config = dict(
    dataset='stained colorectal tissue patches (NCT-CRC-HE-100K)',
    encoder_activation='relu',
    decoder_attention=False,
    decoder_upsampling='transposed_conv',
)
Rows from block 9 of the encoder, named by matrix and row number. Rows with one number belong to one channel. Each number is 200 + 40 x the weight over the matrix's rms, rounded and kept within 0 to 999. All counts start at 0.
# convs0: expand pointwise conv (encoder.blocks.9.convs.0.weight, 384x96x1x1), inputs 0-95
# convs1: depthwise 5x5 conv (encoder.blocks.9.convs.1.weight, 384x1x5x5), a 5x5 kernel
# convs2: project pointwise conv (encoder.blocks.9.convs.2.weight, 96x384x1x1, transposed), outputs 0-95
convs0.299,194,184,158,249,217,218,211,221,182,181,200,221,216,174,192,226,192,243,212,198,178,148,217,200,233,203,182,243,257,183,214,215,198,238,188,202,205,205,192,198,174,165,177,224,186,161,264,181,214,199,173,217,221,190,188,175,174,220,241,217,179,202,183,179,210,192,196,199,230,198,227,172,191,212,216,203,191,169,192,180,225,147,172,221,221,201,183,202,194,244,188,193,231,178,140,188
convs0.300,273,319,165,205,193,247,164,80,208,139,218,224,157,144,159,212,125,198,179,39,192,209,201,0,303,257,141,217,221,238,221,32,191,169,139,154,189,245,238,228,200,125,261,163,380,68,238,102,275,164,203,196,224,277,99,250,212,139,272,264,157,243,4,218,151,199,199,205,194,224,299,196,0,112,173,216,180,212,140,198,149,7,139,369,224,203,205,150,68,243,149,249,173,174,232,238
convs0.301,248,297,207,232,178,202,162,293,128,163,91,220,449,192,252,26,154,159,205,174,160,205,239,193,249,204,170,170,227,155,208,215,164,231,304,212,222,248,212,37,259,207,243,279,196,196,336,196,210,205,57,191,191,202,171,228,140,269,167,153,191,213,178,263,316,204,170,135,404,183,257,141,178,169,211,170,296,147,182,176,204,226,172,209,195,216,160,224,195,179,217,192,233,189,212,216
convs0.302,238,238,223,197,170,202,216,161,197,226,229,163,207,193,177,165,191,155,175,201,227,189,181,184,222,219,234,199,201,200,174,195,198,173,136,168,202,188,241,244,206,178,219,149,221,181,206,178,180,193,224,237,177,191,176,230,184,206,204,212,188,211,203,223,206,208,180,220,216,243,180,193,218,187,208,208,142,235,208,178,147,183,160,211,200,224,224,158,209,192,210,196,157,203,272,215
convs0.303,190,201,180,200,179,209,284,188,173,181,253,210,186,189,172,237,223,183,162,185,173,137,159,197,173,225,179,235,254,188,243,210,199,177,191,182,222,154,251,214,148,194,176,148,199,190,204,224,223,156,249,104,194,210,175,261,211,210,195,163,172,260,174,194,214,178,175,162,191,243,245,178,187,179,175,207,165,173,195,170,172,185,176,215,223,192,197,134,215,236,136,239,201,195,235,237
convs0.304,240,310,153,200,237,370,197,209,131,135,158,327,212,166,224,224,134,250,213,93,140,154,275,80,243,265,99,269,244,180,209,155,140,236,183,212,343,250,218,171,195,79,328,149,320,67,251,161,338,136,209,212,255,185,91,242,118,249,213,174,181,274,55,197,242,211,176,142,215,202,379,151,24,125,133,214,237,154,52,149,210,89,161,374,246,250,192,164,137,220,202,244,227,159,198,268
convs0.305,208,210,204,200,263,178,179,204,194,196,167,165,235,224,172,165,182,182,220,200,200,238,227,188,197,192,190,180,168,219,195,212,250,197,234,256,133,177,159,183,222,222,182,250,202,277,225,212,218,208,156,194,173,215,216,183,216,193,108,224,166,189,262,200,210,197,156,201,240,200,216,219,199,217,212,142,217,183,201,238,191,206,237,212,190,159,205,258,216,178,226,192,246,231,118,189
convs0.306,180,210,156,295,188,222,170,231,154,170,178,227,193,170,212,217,172,182,187,158,206,184,258,187,237,236,190,229,252,142,189,206,199,213,216,246,187,185,229,198,184,188,232,193,216,189,241,202,185,165,200,211,205,193,182,237,204,185,205,203,173,200,174,204,255,228,175,193,182,218,202,195,203,160,206,221,188,219,189,183,205,191,204,248,217,169,167,208,227,223,133,219,239,210,185,218
convs0.307,199,187,204,163,188,190,281,193,221,184,225,186,173,218,166,207,186,178,207,153,191,197,179,181,210,206,210,199,194,233,143,207,171,194,192,186,207,201,223,257,196,196,232,148,226,198,173,183,186,168,216,207,217,194,172,220,228,210,191,152,168,179,182,225,175,208,165,218,172,228,235,177,194,194,231,162,178,203,208,207,162,180,122,238,210,215,214,204,180,184,239,209,183,166,297,144
convs0.308,209,215,190,234,223,199,209,220,141,185,185,208,212,180,210,186,218,250,225,178,189,166,296,184,204,208,188,240,240,104,221,195,186,274,186,197,158,197,222,212,175,171,174,216,210,172,266,202,243,183,194,228,226,164,162,219,198,163,243,239,177,167,143,213,240,283,184,164,200,203,193,175,169,189,188,232,224,187,205,186,229,168,178,179,222,206,192,208,195,198,156,212,191,176,192,191
convs0.309,164,186,209,222,216,207,164,215,185,182,155,189,229,206,216,204,213,223,215,207,202,222,215,210,227,220,219,210,174,159,223,241,269,200,217,228,202,200,173,151,190,210,146,234,169,240,185,258,168,204,181,169,203,239,255,197,195,172,186,209,159,211,227,241,237,201,215,221,251,166,206,191,238,209,192,202,246,196,231,191,179,237,238,179,192,163,164,200,199,181,172,218,221,225,143,127
convs0.310,168,139,234,220,160,130,192,247,213,211,189,143,213,204,244,169,186,204,205,215,224,199,166,240,145,201,211,153,220,184,201,278,242,191,202,243,201,178,171,156,188,217,146,249,195,238,187,210,191,195,179,173,189,212,244,222,229,201,148,177,210,160,234,254,195,149,219,213,203,166,180,175,222,214,215,218,226,214,271,205,164,245,202,174,153,207,180,198,219,171,224,215,238,198,187,180
convs0.311,240,228,206,165,131,226,179,138,193,168,153,214,204,190,159,177,180,211,164,194,198,176,169,187,164,201,212,185,186,194,212,188,182,162,173,184,245,240,188,244,229,158,217,138,196,183,206,159,199,163,204,170,190,203,180,239,199,244,137,113,213,189,229,239,197,167,175,148,213,221,212,157,180,193,193,195,168,213,163,173,189,198,201,196,236,237,193,189,167,176,243,221,133,193,286,206
convs0.312,171,199,235,171,192,218,229,209,221,188,214,194,176,192,174,242,210,200,153,212,177,204,172,196,177,170,233,203,156,241,196,188,229,128,168,214,192,164,209,239,188,202,173,222,155,255,200,222,216,191,200,210,197,230,216,214,250,216,201,195,207,208,233,182,159,136,220,201,185,234,166,200,213,216,209,184,153,197,217,227,222,201,258,187,209,191,213,191,180,221,207,208,178,228,219,184
convs0.313,224,316,185,219,208,273,224,55,200,185,263,245,137,164,224,191,151,180,150,20,222,155,184,16,271,259,122,226,199,226,217,78,203,194,126,160,273,223,265,254,192,144,264,132,339,119,187,143,279,157,163,196,249,241,125,217,169,218,244,259,167,222,43,213,164,230,169,157,186,251,306,182,0,132,204,205,161,142,136,235,151,0,127,392,299,191,203,164,173,258,162,230,171,145,218,235
convs0.314,206,193,203,179,144,196,184,156,202,173,172,224,236,185,260,234,190,166,90,162,191,181,191,136,228,192,180,199,219,236,204,186,200,219,218,184,211,216,235,205,182,161,228,196,263,170,185,196,182,183,226,201,258,193,165,186,197,216,206,158,178,229,185,275,219,189,177,183,223,205,216,189,176,179,203,205,179,216,173,160,69,191,188,196,214,237,178,182,159,211,158,243,147,178,211,244
convs0.315,220,221,196,182,181,244,191,204,159,202,153,215,206,179,172,228,198,254,184,189,161,178,254,219,230,190,203,271,268,149,236,206,202,243,203,209,196,215,213,181,169,197,186,227,211,206,267,211,240,203,207,208,269,167,182,220,184,250,241,221,203,232,192,186,261,233,230,211,192,214,217,214,156,201,173,202,229,200,169,187,236,202,168,217,239,201,182,218,179,223,165,206,219,182,185,213
convs0.316,210,206,137,201,229,284,184,200,142,210,202,210,186,155,182,218,178,224,146,180,149,153,212,170,220,221,186,227,228,176,226,212,189,248,203,222,211,200,230,210,187,190,236,195,203,178,257,207,288,160,196,202,205,186,189,219,165,205,182,212,180,236,150,167,227,222,199,167,174,224,242,178,149,185,168,188,243,167,175,199,213,184,177,223,207,211,225,218,243,239,172,214,192,207,181,202
convs0.317,246,243,219,234,172,228,220,164,202,184,237,206,236,205,234,190,192,154,172,180,201,237,215,164,195,198,201,208,188,241,174,190,183,175,170,158,239,214,206,216,222,152,203,156,256,181,194,170,200,164,267,211,214,213,153,207,199,177,208,209,214,255,187,211,155,219,213,195,186,222,190,184,151,214,188,201,175,201,192,175,158,203,220,210,220,225,233,217,179,233,222,173,221,148,207,235
convs0.318,281,282,178,270,236,277,188,109,170,176,234,226,137,176,181,164,161,200,183,26,195,188,201,92,281,287,78,226,224,190,224,108,206,246,137,167,202,216,259,230,234,115,197,221,299,108,216,124,313,136,185,207,248,256,85,238,189,188,279,230,172,263,93,158,202,203,202,132,201,225,385,191,22,103,147,235,198,143,60,178,179,0,143,425,224,185,193,114,156,226,174,212,196,176,206,255
convs0.319,206,213,220,197,203,197,182,220,188,161,154,225,242,200,209,217,144,231,164,184,200,187,211,187,221,208,159,225,202,195,200,193,182,248,240,256,199,263,207,118,180,186,228,188,226,176,243,210,227,193,126,211,202,223,185,211,186,227,262,186,207,198,153,206,263,187,228,184,202,215,241,201,173,215,172,217,240,190,180,176,172,174,165,219,216,228,215,187,123,202,213,228,233,190,215,222
convs0.320,199,200,178,194,185,197,226,160,219,187,238,253,164,195,146,180,138,189,218,176,220,168,185,173,208,211,147,189,210,232,179,185,209,166,165,174,232,189,224,238,181,134,232,201,229,180,216,168,190,192,221,212,182,206,195,222,181,217,195,211,166,219,188,213,184,176,210,155,197,227,218,178,205,160,227,209,192,180,188,189,149,146,145,234,230,202,229,175,204,165,209,199,175,203,249,184
convs0.321,195,140,221,205,199,169,216,194,248,210,190,157,213,202,205,213,229,210,204,216,254,223,190,207,166,155,251,197,166,212,201,210,246,177,167,243,218,206,194,170,190,260,173,211,163,211,205,239,180,247,204,198,198,246,209,216,178,200,171,166,227,133,245,224,214,155,189,236,210,163,150,191,229,211,214,187,207,234,227,222,208,227,194,169,216,225,204,233,169,166,213,158,232,201,198,170
convs0.322,276,129,158,216,187,273,201,139,174,142,198,267,159,110,180,273,140,209,174,34,150,119,194,68,270,271,115,232,193,202,234,98,199,193,122,238,251,274,266,214,151,88,258,189,311,122,304,187,268,175,162,175,236,219,149,225,164,255,269,216,155,229,17,175,205,212,128,183,168,268,358,195,73,98,134,228,184,165,127,158,159,45,175,317,223,190,189,145,136,230,198,237,218,193,219,251
convs0.323,246,296,166,212,189,311,202,135,216,140,209,248,140,170,179,251,131,186,183,31,175,223,178,0,280,268,119,201,200,243,200,43,188,178,173,175,213,218,259,205,170,163,310,146,367,32,208,130,293,181,193,174,239,163,149,247,190,229,261,212,199,242,43,229,127,194,176,201,197,270,320,198,6,133,174,221,170,141,132,189,175,0,150,346,241,204,233,117,117,241,197,236,159,159,252,223
convs0.324,200,179,206,187,243,190,171,209,166,191,168,203,209,185,196,226,157,202,183,188,158,195,216,189,250,212,169,215,224,169,206,215,221,181,205,188,259,195,213,200,226,193,180,214,208,200,266,215,234,187,160,144,262,195,200,229,205,229,156,197,133,232,184,195,189,215,134,143,220,206,255,161,213,190,206,253,209,173,166,165,186,199,140,197,196,192,161,198,227,234,177,207,211,196,186,154
convs0.325,228,243,226,239,142,210,172,192,189,199,170,196,221,169,211,197,176,207,207,193,193,182,188,158,196,213,173,235,226,196,194,158,147,211,202,180,205,224,203,188,173,153,205,193,247,169,182,178,199,161,221,192,222,180,189,231,188,216,221,193,197,206,182,192,212,192,217,192,190,217,210,195,227,172,158,207,199,195,172,161,222,175,195,215,209,246,204,189,175,189,198,250,167,180,203,223
convs0.326,266,233,140,250,259,363,163,172,169,157,206,292,120,146,172,210,108,265,212,45,107,148,263,94,295,249,124,220,221,198,177,97,170,255,173,209,285,251,229,246,149,97,262,211,274,97,297,147,323,202,193,196,214,185,140,185,175,219,265,231,114,271,27,178,250,212,146,158,180,223,367,214,1,105,140,210,213,151,130,124,204,46,182,475,210,186,188,186,202,221,195,249,229,152,175,240
convs0.327,209,240,140,221,176,166,212,188,202,201,222,203,149,165,184,201,233,189,192,195,195,158,219,183,213,216,227,222,222,189,275,178,128,239,161,183,221,198,222,224,179,197,190,172,214,159,162,212,249,146,226,183,239,208,222,225,203,210,233,171,216,248,193,170,195,254,221,206,171,230,208,203,162,204,154,336,184,197,151,175,235,162,212,231,263,206,189,184,213,219,141,208,193,218,255,225
convs0.328,247,219,219,157,131,216,172,165,209,202,252,201,197,216,227,205,204,172,167,162,255,181,147,192,209,206,237,209,178,236,226,181,204,184,152,178,221,221,199,259,212,199,238,184,237,191,143,153,206,189,229,175,210,222,196,223,135,189,210,145,217,211,207,189,205,173,241,202,226,198,196,215,202,213,194,200,223,219,185,200,168,192,185,205,194,257,206,162,143,205,231,224,189,161,208,175
convs0.329,216,229,193,213,163,236,187,222,220,174,172,178,217,173,211,164,165,194,213,162,202,181,211,190,202,238,181,209,225,223,231,192,194,211,217,184,209,281,217,174,217,209,245,178,202,120,233,185,255,195,178,171,184,187,163,195,175,241,229,132,207,214,194,214,221,193,222,160,209,198,221,198,168,188,108,235,213,209,184,164,188,196,210,206,238,225,190,195,106,204,210,219,229,158,192,244
convs1.299,184,199,146,155,178,182,176,147,130,201,202,197,176,151,197,188,179,161,170,170,196,159,188,203,188
convs1.300,188,217,229,234,205,218,236,290,261,212,226,307,350,253,227,194,235,304,226,210,204,222,226,243,206
convs1.301,203,196,217,205,225,215,229,215,232,226,217,192,602,199,215,193,209,210,231,196,209,192,211,196,216
convs1.302,213,183,166,186,167,186,175,163,174,186,184,164,182,165,207,199,163,166,187,184,185,166,171,176,190
convs1.303,207,218,297,213,243,208,164,242,213,220,232,223,261,247,232,201,186,273,225,218,245,272,276,262,234
convs1.304,177,263,217,210,206,232,245,288,235,228,251,285,373,249,200,226,225,285,268,230,199,194,239,211,190
convs1.305,157,142,202,120,210,139,196,190,187,170,211,187,195,240,124,232,129,157,199,156,193,231,168,202,181
convs1.306,198,205,272,266,214,195,262,238,235,188,224,211,199,207,201,185,146,228,242,185,212,182,240,260,234
convs1.307,189,185,182,172,206,194,194,192,175,217,182,159,169,178,181,139,144,165,161,180,153,143,129,150,176
convs1.308,220,161,167,171,158,200,167,160,175,166,171,173,160,178,163,188,192,151,198,178,189,195,181,229,198
convs1.309,182,185,149,120,149,210,190,185,149,147,206,215,204,157,138,233,205,214,145,114,220,202,224,164,128
convs1.310,194,167,134,113,138,180,145,156,126,152,190,198,206,166,175,200,239,226,180,176,177,204,190,180,158
convs1.311,247,240,247,249,261,222,226,243,227,248,236,214,233,272,252,224,187,227,183,234,143,191,175,167,228
convs1.312,134,165,202,172,167,134,126,202,221,192,182,182,195,174,198,146,125,212,200,192,157,175,221,176,181
convs1.313,192,183,248,236,187,222,219,259,281,201,238,296,361,268,201,231,237,265,240,223,153,228,215,210,202
convs1.314,272,190,212,198,238,197,192,235,224,205,249,262,258,197,217,257,188,221,192,229,171,167,261,202,198
convs1.315,238,257,195,229,202,194,226,270,234,215,240,242,226,212,184,229,205,225,249,201,185,216,231,240,257
convs1.316,233,245,177,190,160,202,226,205,192,199,222,250,239,192,239,207,222,248,194,223,201,212,263,175,239
convs1.317,171,170,196,131,147,191,207,179,128,159,210,183,188,192,143,184,166,157,154,155,163,177,177,181,165
convs1.318,197,220,202,216,206,230,212,271,227,222,215,273,374,263,214,223,246,280,228,230,171,225,228,252,181
convs1.319,236,253,201,176,211,261,224,203,170,220,221,214,210,235,228,201,238,207,222,236,232,143,234,263,213
convs1.320,213,191,180,167,172,209,228,184,163,173,191,203,213,162,156,192,176,140,144,113,190,175,143,126,143
convs1.321,173,168,160,171,162,153,172,154,148,189,166,183,204,198,159,221,193,183,185,157,209,205,200,190,167
convs1.322,205,214,216,218,183,221,209,263,251,221,234,285,378,249,231,206,242,286,233,187,168,225,237,233,191
convs1.323,213,171,259,231,192,218,242,283,251,194,223,304,371,285,234,212,257,292,233,207,166,233,208,209,234
convs1.324,241,168,179,190,175,219,198,200,183,183,206,264,264,233,230,172,209,273,245,208,167,160,171,192,184
convs1.325,221,233,200,228,255,164,215,247,249,240,183,249,221,250,256,178,211,214,225,245,158,222,223,235,222
convs1.326,198,258,198,208,182,211,223,251,226,240,242,299,374,277,201,214,207,279,258,216,167,217,238,222,187
convs1.327,167,220,251,221,187,146,185,156,165,179,173,140,223,194,201,136,90,239,217,199,148,196,226,305,232
convs1.328,195,200,142,181,176,186,179,197,171,182,184,184,166,182,177,187,174,161,181,195,176,171,168,170,191
convs1.329,191,130,167,114,236,159,129,104,137,150,205,187,185,181,203,193,180,188,193,232,232,179,200,204,183
convs2.299,176,210,185,213,201,198,230,218,213,184,200,215,199,200,209,178,206,205,205,201,185,192,198,192,211,202,194,211,215,186,196,216,233,189,220,189,182,191,208,180,194,188,202,185,182,212,200,186,213,189,207,227,240,258,199,176,193,196,209,199,200,208,216,180,210,213,175,217,222,220,198,170,194,183,221,200,188,208,197,198,196,212,193,193,173,200,181,194,240,224,185,198,174,212,237,189
convs2.300,252,236,82,235,150,223,116,131,74,308,303,246,82,283,202,225,190,142,78,155,275,278,311,145,188,111,298,151,292,221,139,128,262,104,0,320,68,268,337,368,133,292,207,97,266,158,322,110,125,106,54,224,326,137,176,124,164,151,174,260,19,341,185,70,95,125,301,93,259,189,63,287,148,151,139,164,117,241,160,121,106,330,278,79,309,218,281,264,137,132,303,293,304,224,108,253
convs2.301,243,90,192,168,71,267,176,82,149,308,165,271,197,227,0,637,163,207,90,162,199,235,130,157,0,177,215,229,223,330,159,191,343,85,206,123,266,308,220,287,36,154,262,99,212,192,201,210,29,210,262,250,252,0,154,187,213,239,203,131,195,233,143,106,96,183,281,113,20,305,192,169,158,160,194,0,121,328,214,112,131,205,182,205,216,209,287,248,152,115,270,249,212,237,187,180
convs2.302,186,178,197,175,207,199,178,207,215,200,192,188,225,208,214,185,217,224,190,217,165,197,208,193,212,219,186,235,191,172,208,205,225,255,214,226,194,181,189,189,204,221,173,221,174,204,191,208,218,233,180,201,194,234,214,192,214,219,231,221,179,208,217,226,204,210,186,222,214,186,215,204,192,216,171,215,193,160,199,204,235,195,186,185,191,194,177,196,208,221,199,191,193,211,197,191
convs2.303,217,244,192,233,194,219,269,197,177,202,218,213,183,210,134,219,170,193,205,192,198,216,214,203,218,178,255,203,184,203,178,202,128,166,172,227,232,202,178,225,124,180,207,205,194,167,191,193,197,195,208,216,190,218,188,151,173,186,189,250,178,166,184,171,211,174,215,214,217,244,185,212,183,179,209,206,195,221,192,223,201,203,239,218,177,257,220,216,207,186,201,197,209,188,211,197
convs2.304,246,273,82,258,119,250,54,110,111,257,293,287,136,301,186,235,169,106,183,105,303,296,349,109,202,175,304,139,292,217,91,137,208,119,26,325,105,266,278,289,214,284,205,124,283,172,302,64,151,82,31,259,283,122,169,163,167,137,72,270,82,256,195,147,61,114,290,97,267,193,85,281,117,150,114,164,159,243,139,104,133,352,228,93,296,253,246,316,197,135,274,299,228,145,101,252
convs2.305,202,205,151,223,225,207,190,190,199,188,207,189,175,187,175,217,219,198,222,203,181,191,195,205,183,209,198,210,216,181,242,195,214,231,179,203,225,231,210,221,177,231,196,197,196,163,196,195,212,208,234,215,198,183,194,163,197,205,228,205,208,200,180,154,207,225,217,203,175,170,190,209,200,205,208,225,199,221,183,227,272,204,229,233,217,193,198,180,218,210,201,213,203,223,212,174
convs2.306,225,237,165,211,189,223,225,200,189,202,219,221,190,211,186,204,177,214,192,181,179,236,222,195,215,150,237,190,218,178,169,211,155,200,194,206,200,209,217,205,198,187,200,199,218,189,220,190,192,194,199,211,219,157,188,179,184,169,209,182,199,205,181,160,217,199,217,214,216,238,202,211,184,174,200,211,182,256,189,193,204,230,243,223,205,214,193,249,180,175,189,220,245,194,191,190
convs2.307,162,196,186,183,220,175,163,195,206,195,162,195,217,205,186,193,226,229,198,222,213,216,198,227,200,202,191,204,188,186,174,191,243,203,220,198,191,188,179,217,238,202,207,201,187,194,172,226,205,190,189,183,200,217,234,204,217,229,228,178,211,181,212,219,189,208,170,215,187,181,214,188,207,194,185,211,228,186,218,218,258,216,201,174,215,194,184,207,190,193,156,189,186,220,195,194
convs2.308,196,202,193,183,205,201,214,196,176,219,224,184,163,188,210,208,212,189,188,178,190,177,232,210,226,198,189,203,197,204,197,199,228,207,175,198,228,215,184,213,192,189,207,209,186,183,187,219,231,199,202,203,197,268,164,182,201,199,191,257,201,193,211,179,210,204,190,209,228,207,195,192,201,203,199,231,179,169,176,200,213,209,205,190,208,217,233,202,199,258,174,216,225,178,173,216
convs2.309,204,180,171,205,180,211,220,198,212,207,209,209,172,174,189,219,211,198,190,210,200,200,206,203,200,205,190,213,204,187,218,187,193,201,188,185,207,200,209,203,159,206,209,202,218,197,172,188,181,221,226,192,203,205,193,196,223,187,215,208,187,210,189,199,227,210,235,222,196,237,214,203,205,207,237,245,184,210,183,215,192,198,206,203,217,182,200,195,202,219,184,201,192,201,224,193
convs2.310,219,199,166,231,188,201,220,232,186,197,235,208,173,196,233,212,170,195,225,193,205,167,212,199,206,203,241,186,202,196,229,156,191,211,214,189,212,219,224,229,169,205,207,218,200,201,172,220,218,191,191,211,211,210,193,153,167,180,204,173,213,178,196,175,262,217,230,192,177,193,191,189,191,187,209,193,200,237,191,198,199,175,228,246,193,194,211,222,232,259,189,196,234,203,200,201
convs2.311,191,186,191,206,208,183,186,222,188,224,232,202,226,177,189,204,183,225,212,226,201,199,196,195,182,214,199,218,199,209,218,207,202,239,194,166,217,189,187,183,201,194,216,212,172,226,234,198,206,223,213,190,207,178,199,185,207,218,210,236,201,200,164,209,202,235,197,214,214,209,196,185,195,213,217,186,251,197,204,212,200,201,196,208,202,173,177,206,206,200,177,203,200,195,180,220
convs2.312,201,207,187,191,176,185,210,195,224,195,189,200,188,188,199,188,235,209,214,226,208,179,201,221,202,196,194,204,211,196,206,209,225,202,204,214,196,197,195,194,215,203,174,211,198,204,193,200,190,238,202,186,196,204,213,206,214,215,191,196,207,194,245,226,178,198,189,199,199,187,197,189,203,199,199,180,229,196,235,213,221,221,201,177,191,198,192,201,221,196,201,193,190,201,203,194
convs2.313,257,183,95,289,145,301,134,194,92,291,293,275,110,352,192,250,116,122,119,97,312,308,285,130,158,129,294,138,308,251,136,39,219,121,79,295,101,306,365,276,144,272,249,104,253,118,346,98,138,110,101,252,314,151,138,108,139,161,103,253,76,301,138,122,91,76,320,80,264,287,87,314,95,87,107,141,85,237,130,106,86,323,273,113,315,247,276,290,187,134,305,293,294,183,66,266
convs2.314,178,230,215,202,185,200,157,210,200,203,159,201,214,201,223,161,190,201,183,206,199,193,185,183,212,226,211,203,190,199,197,207,202,195,244,180,255,202,200,192,162,197,195,257,219,187,189,215,198,219,215,217,167,185,192,173,208,205,170,174,216,188,192,192,238,203,182,189,222,214,213,206,191,213,218,213,190,216,195,200,187,213,221,233,162,215,181,240,190,183,226,180,211,191,227,201
convs2.315,187,194,189,215,198,212,203,191,163,157,190,206,216,194,154,233,169,215,158,196,172,185,172,192,187,176,229,209,181,230,227,207,195,205,180,218,199,227,205,220,193,205,242,210,193,189,191,202,198,199,151,196,210,181,213,207,197,185,209,183,185,209,178,197,271,178,197,204,211,218,210,179,201,190,227,198,199,212,190,187,172,197,220,199,188,163,202,226,195,205,195,189,212,194,201,200
convs2.316,173,161,202,184,199,169,218,206,186,216,211,189,202,189,226,149,232,192,215,214,212,202,206,218,239,219,183,218,175,199,194,199,242,238,207,201,189,174,196,192,196,234,163,225,188,224,177,219,236,200,198,183,167,202,244,217,229,225,216,196,205,214,222,239,188,212,172,195,198,161,202,187,207,211,211,181,217,185,202,194,201,179,189,183,208,161,169,194,194,192,201,160,187,230,218,210
convs2.317,172,198,212,187,191,173,210,217,197,205,173,168,205,218,208,180,203,198,205,203,195,185,202,173,207,188,186,192,192,198,215,226,253,201,179,178,200,195,182,189,181,222,172,185,186,213,192,204,223,207,210,163,221,234,226,204,212,171,222,211,205,191,213,200,183,215,214,209,213,186,180,184,217,220,203,190,229,190,217,208,184,195,199,181,193,199,188,207,210,213,200,180,199,223,239,183
convs2.318,267,203,111,300,127,285,103,120,125,277,284,298,103,269,157,230,119,112,103,111,305,297,296,92,148,112,322,115,324,278,109,88,206,142,90,226,83,317,335,294,140,266,229,128,281,79,322,77,163,93,97,271,249,156,135,98,151,127,128,319,103,296,111,133,112,113,324,131,319,278,85,334,125,113,140,191,63,254,66,98,114,319,296,87,320,252,291,271,121,75,315,283,302,129,70,336
convs2.319,204,216,185,216,208,210,224,211,200,206,183,216,196,203,176,205,209,201,196,204,208,176,198,192,202,228,203,175,201,201,227,193,206,195,182,189,230,189,186,192,160,179,190,202,195,209,185,227,180,198,223,231,183,242,202,190,219,163,182,229,192,201,205,194,209,229,196,178,206,193,200,211,224,174,265,187,180,200,220,207,183,202,213,198,183,183,190,219,200,201,176,199,245,192,184,202
convs2.320,173,183,202,179,225,187,185,205,207,185,188,210,206,181,197,231,218,208,247,220,205,213,228,239,214,233,196,216,195,168,194,233,243,189,202,200,208,203,198,204,204,222,202,219,194,207,170,197,199,202,216,205,218,214,211,195,215,211,177,208,212,191,219,224,217,197,195,203,229,191,204,199,216,191,238,213,225,207,230,216,216,204,174,211,212,207,155,202,221,216,176,208,201,229,194,223
convs2.321,212,208,179,209,233,222,206,188,182,237,210,219,179,231,170,204,200,195,189,191,208,226,216,183,223,207,211,180,216,198,185,185,182,221,211,203,201,206,205,189,180,203,215,198,216,181,199,219,215,169,198,256,201,196,171,207,187,192,210,251,170,206,180,170,235,216,181,176,207,209,200,189,176,189,206,184,178,227,154,205,185,196,206,185,207,173,205,204,219,219,190,207,197,194,198,201
convs2.322,244,243,107,281,95,246,90,167,134,252,264,277,127,271,141,224,116,155,106,109,270,263,254,116,153,118,272,146,297,291,139,143,198,138,162,251,122,279,292,279,140,289,222,174,252,72,283,147,160,125,105,267,292,182,89,136,162,121,137,260,115,280,95,140,137,149,277,158,256,284,70,269,110,141,125,147,89,227,100,104,84,260,293,97,242,240,236,251,155,79,323,243,313,110,143,302
convs2.323,274,185,72,277,152,243,127,181,116,234,372,267,106,284,224,243,164,95,110,142,242,282,308,118,133,121,289,142,283,235,125,67,234,104,49,312,128,246,291,324,127,294,260,86,247,135,314,148,160,136,88,225,297,143,151,123,151,144,145,229,92,323,127,106,115,71,320,96,230,241,88,306,155,128,166,152,79,242,138,112,94,308,281,112,342,235,302,302,182,148,291,273,303,197,117,260
convs2.324,202,189,196,208,238,207,239,201,208,172,202,207,186,218,215,177,165,193,244,185,201,211,247,178,196,201,213,173,198,222,169,195,169,200,200,229,203,238,207,214,193,208,213,223,202,194,200,166,187,200,183,253,175,235,182,163,187,194,187,242,208,201,196,196,209,180,228,228,233,230,215,211,197,195,238,164,193,237,190,196,185,173,209,236,192,213,246,228,183,184,246,180,229,183,201,218
convs2.325,202,175,220,194,189,214,214,202,186,233,198,223,189,186,161,220,204,190,206,215,182,188,201,186,177,204,187,205,184,208,212,206,213,241,200,182,200,197,186,197,191,193,184,207,205,178,208,190,215,208,208,201,214,189,188,223,201,218,192,186,190,207,192,199,192,208,194,192,191,194,221,201,191,204,206,187,213,179,204,195,225,194,169,209,210,206,190,187,212,230,210,197,192,222,203,205
convs2.326,265,274,74,254,91,261,94,166,100,264,260,254,166,307,137,228,120,80,77,115,313,269,300,134,161,133,246,162,305,263,101,84,180,142,124,208,85,302,266,256,166,272,237,155,284,135,278,118,192,92,99,253,264,172,106,138,130,119,68,280,36,310,187,139,100,97,332,72,236,214,79,281,138,128,84,121,136,221,108,105,63,267,277,53,306,308,260,260,157,121,324,280,279,146,102,322
convs2.327,222,192,171,221,249,217,201,204,189,175,226,208,171,219,144,229,183,240,218,181,168,234,215,206,198,172,213,222,207,175,207,191,169,224,228,181,211,200,185,220,164,181,236,199,226,170,202,223,209,199,195,213,189,186,169,188,171,185,244,202,179,203,172,159,190,211,209,203,152,230,202,227,174,191,185,220,203,241,205,203,253,210,238,263,187,190,217,244,194,187,195,187,234,201,174,187
convs2.328,170,205,197,191,189,204,164,200,212,192,213,192,194,208,190,228,200,190,182,200,195,215,218,228,212,188,238,178,211,200,189,202,186,180,206,219,199,186,221,168,219,180,188,207,204,205,212,231,229,194,170,189,226,212,217,181,223,206,214,214,203,195,223,181,211,197,223,229,176,207,179,197,173,211,217,197,196,211,189,203,191,208,221,216,205,225,217,220,203,208,195,198,220,197,221,207
convs2.329,223,194,168,235,211,196,223,213,219,168,196,224,199,210,207,169,172,201,197,201,210,190,198,168,218,202,189,207,226,170,191,213,205,208,183,196,194,203,217,199,195,208,190,212,220,214,206,196,210,160,205,191,188,251,242,230,217,186,161,250,177,195,173,189,203,175,204,177,227,214,207,199,194,175,219,193,189,229,216,211,200,205,185,229,179,184,213,225,223,199,180,213,189,234,188,200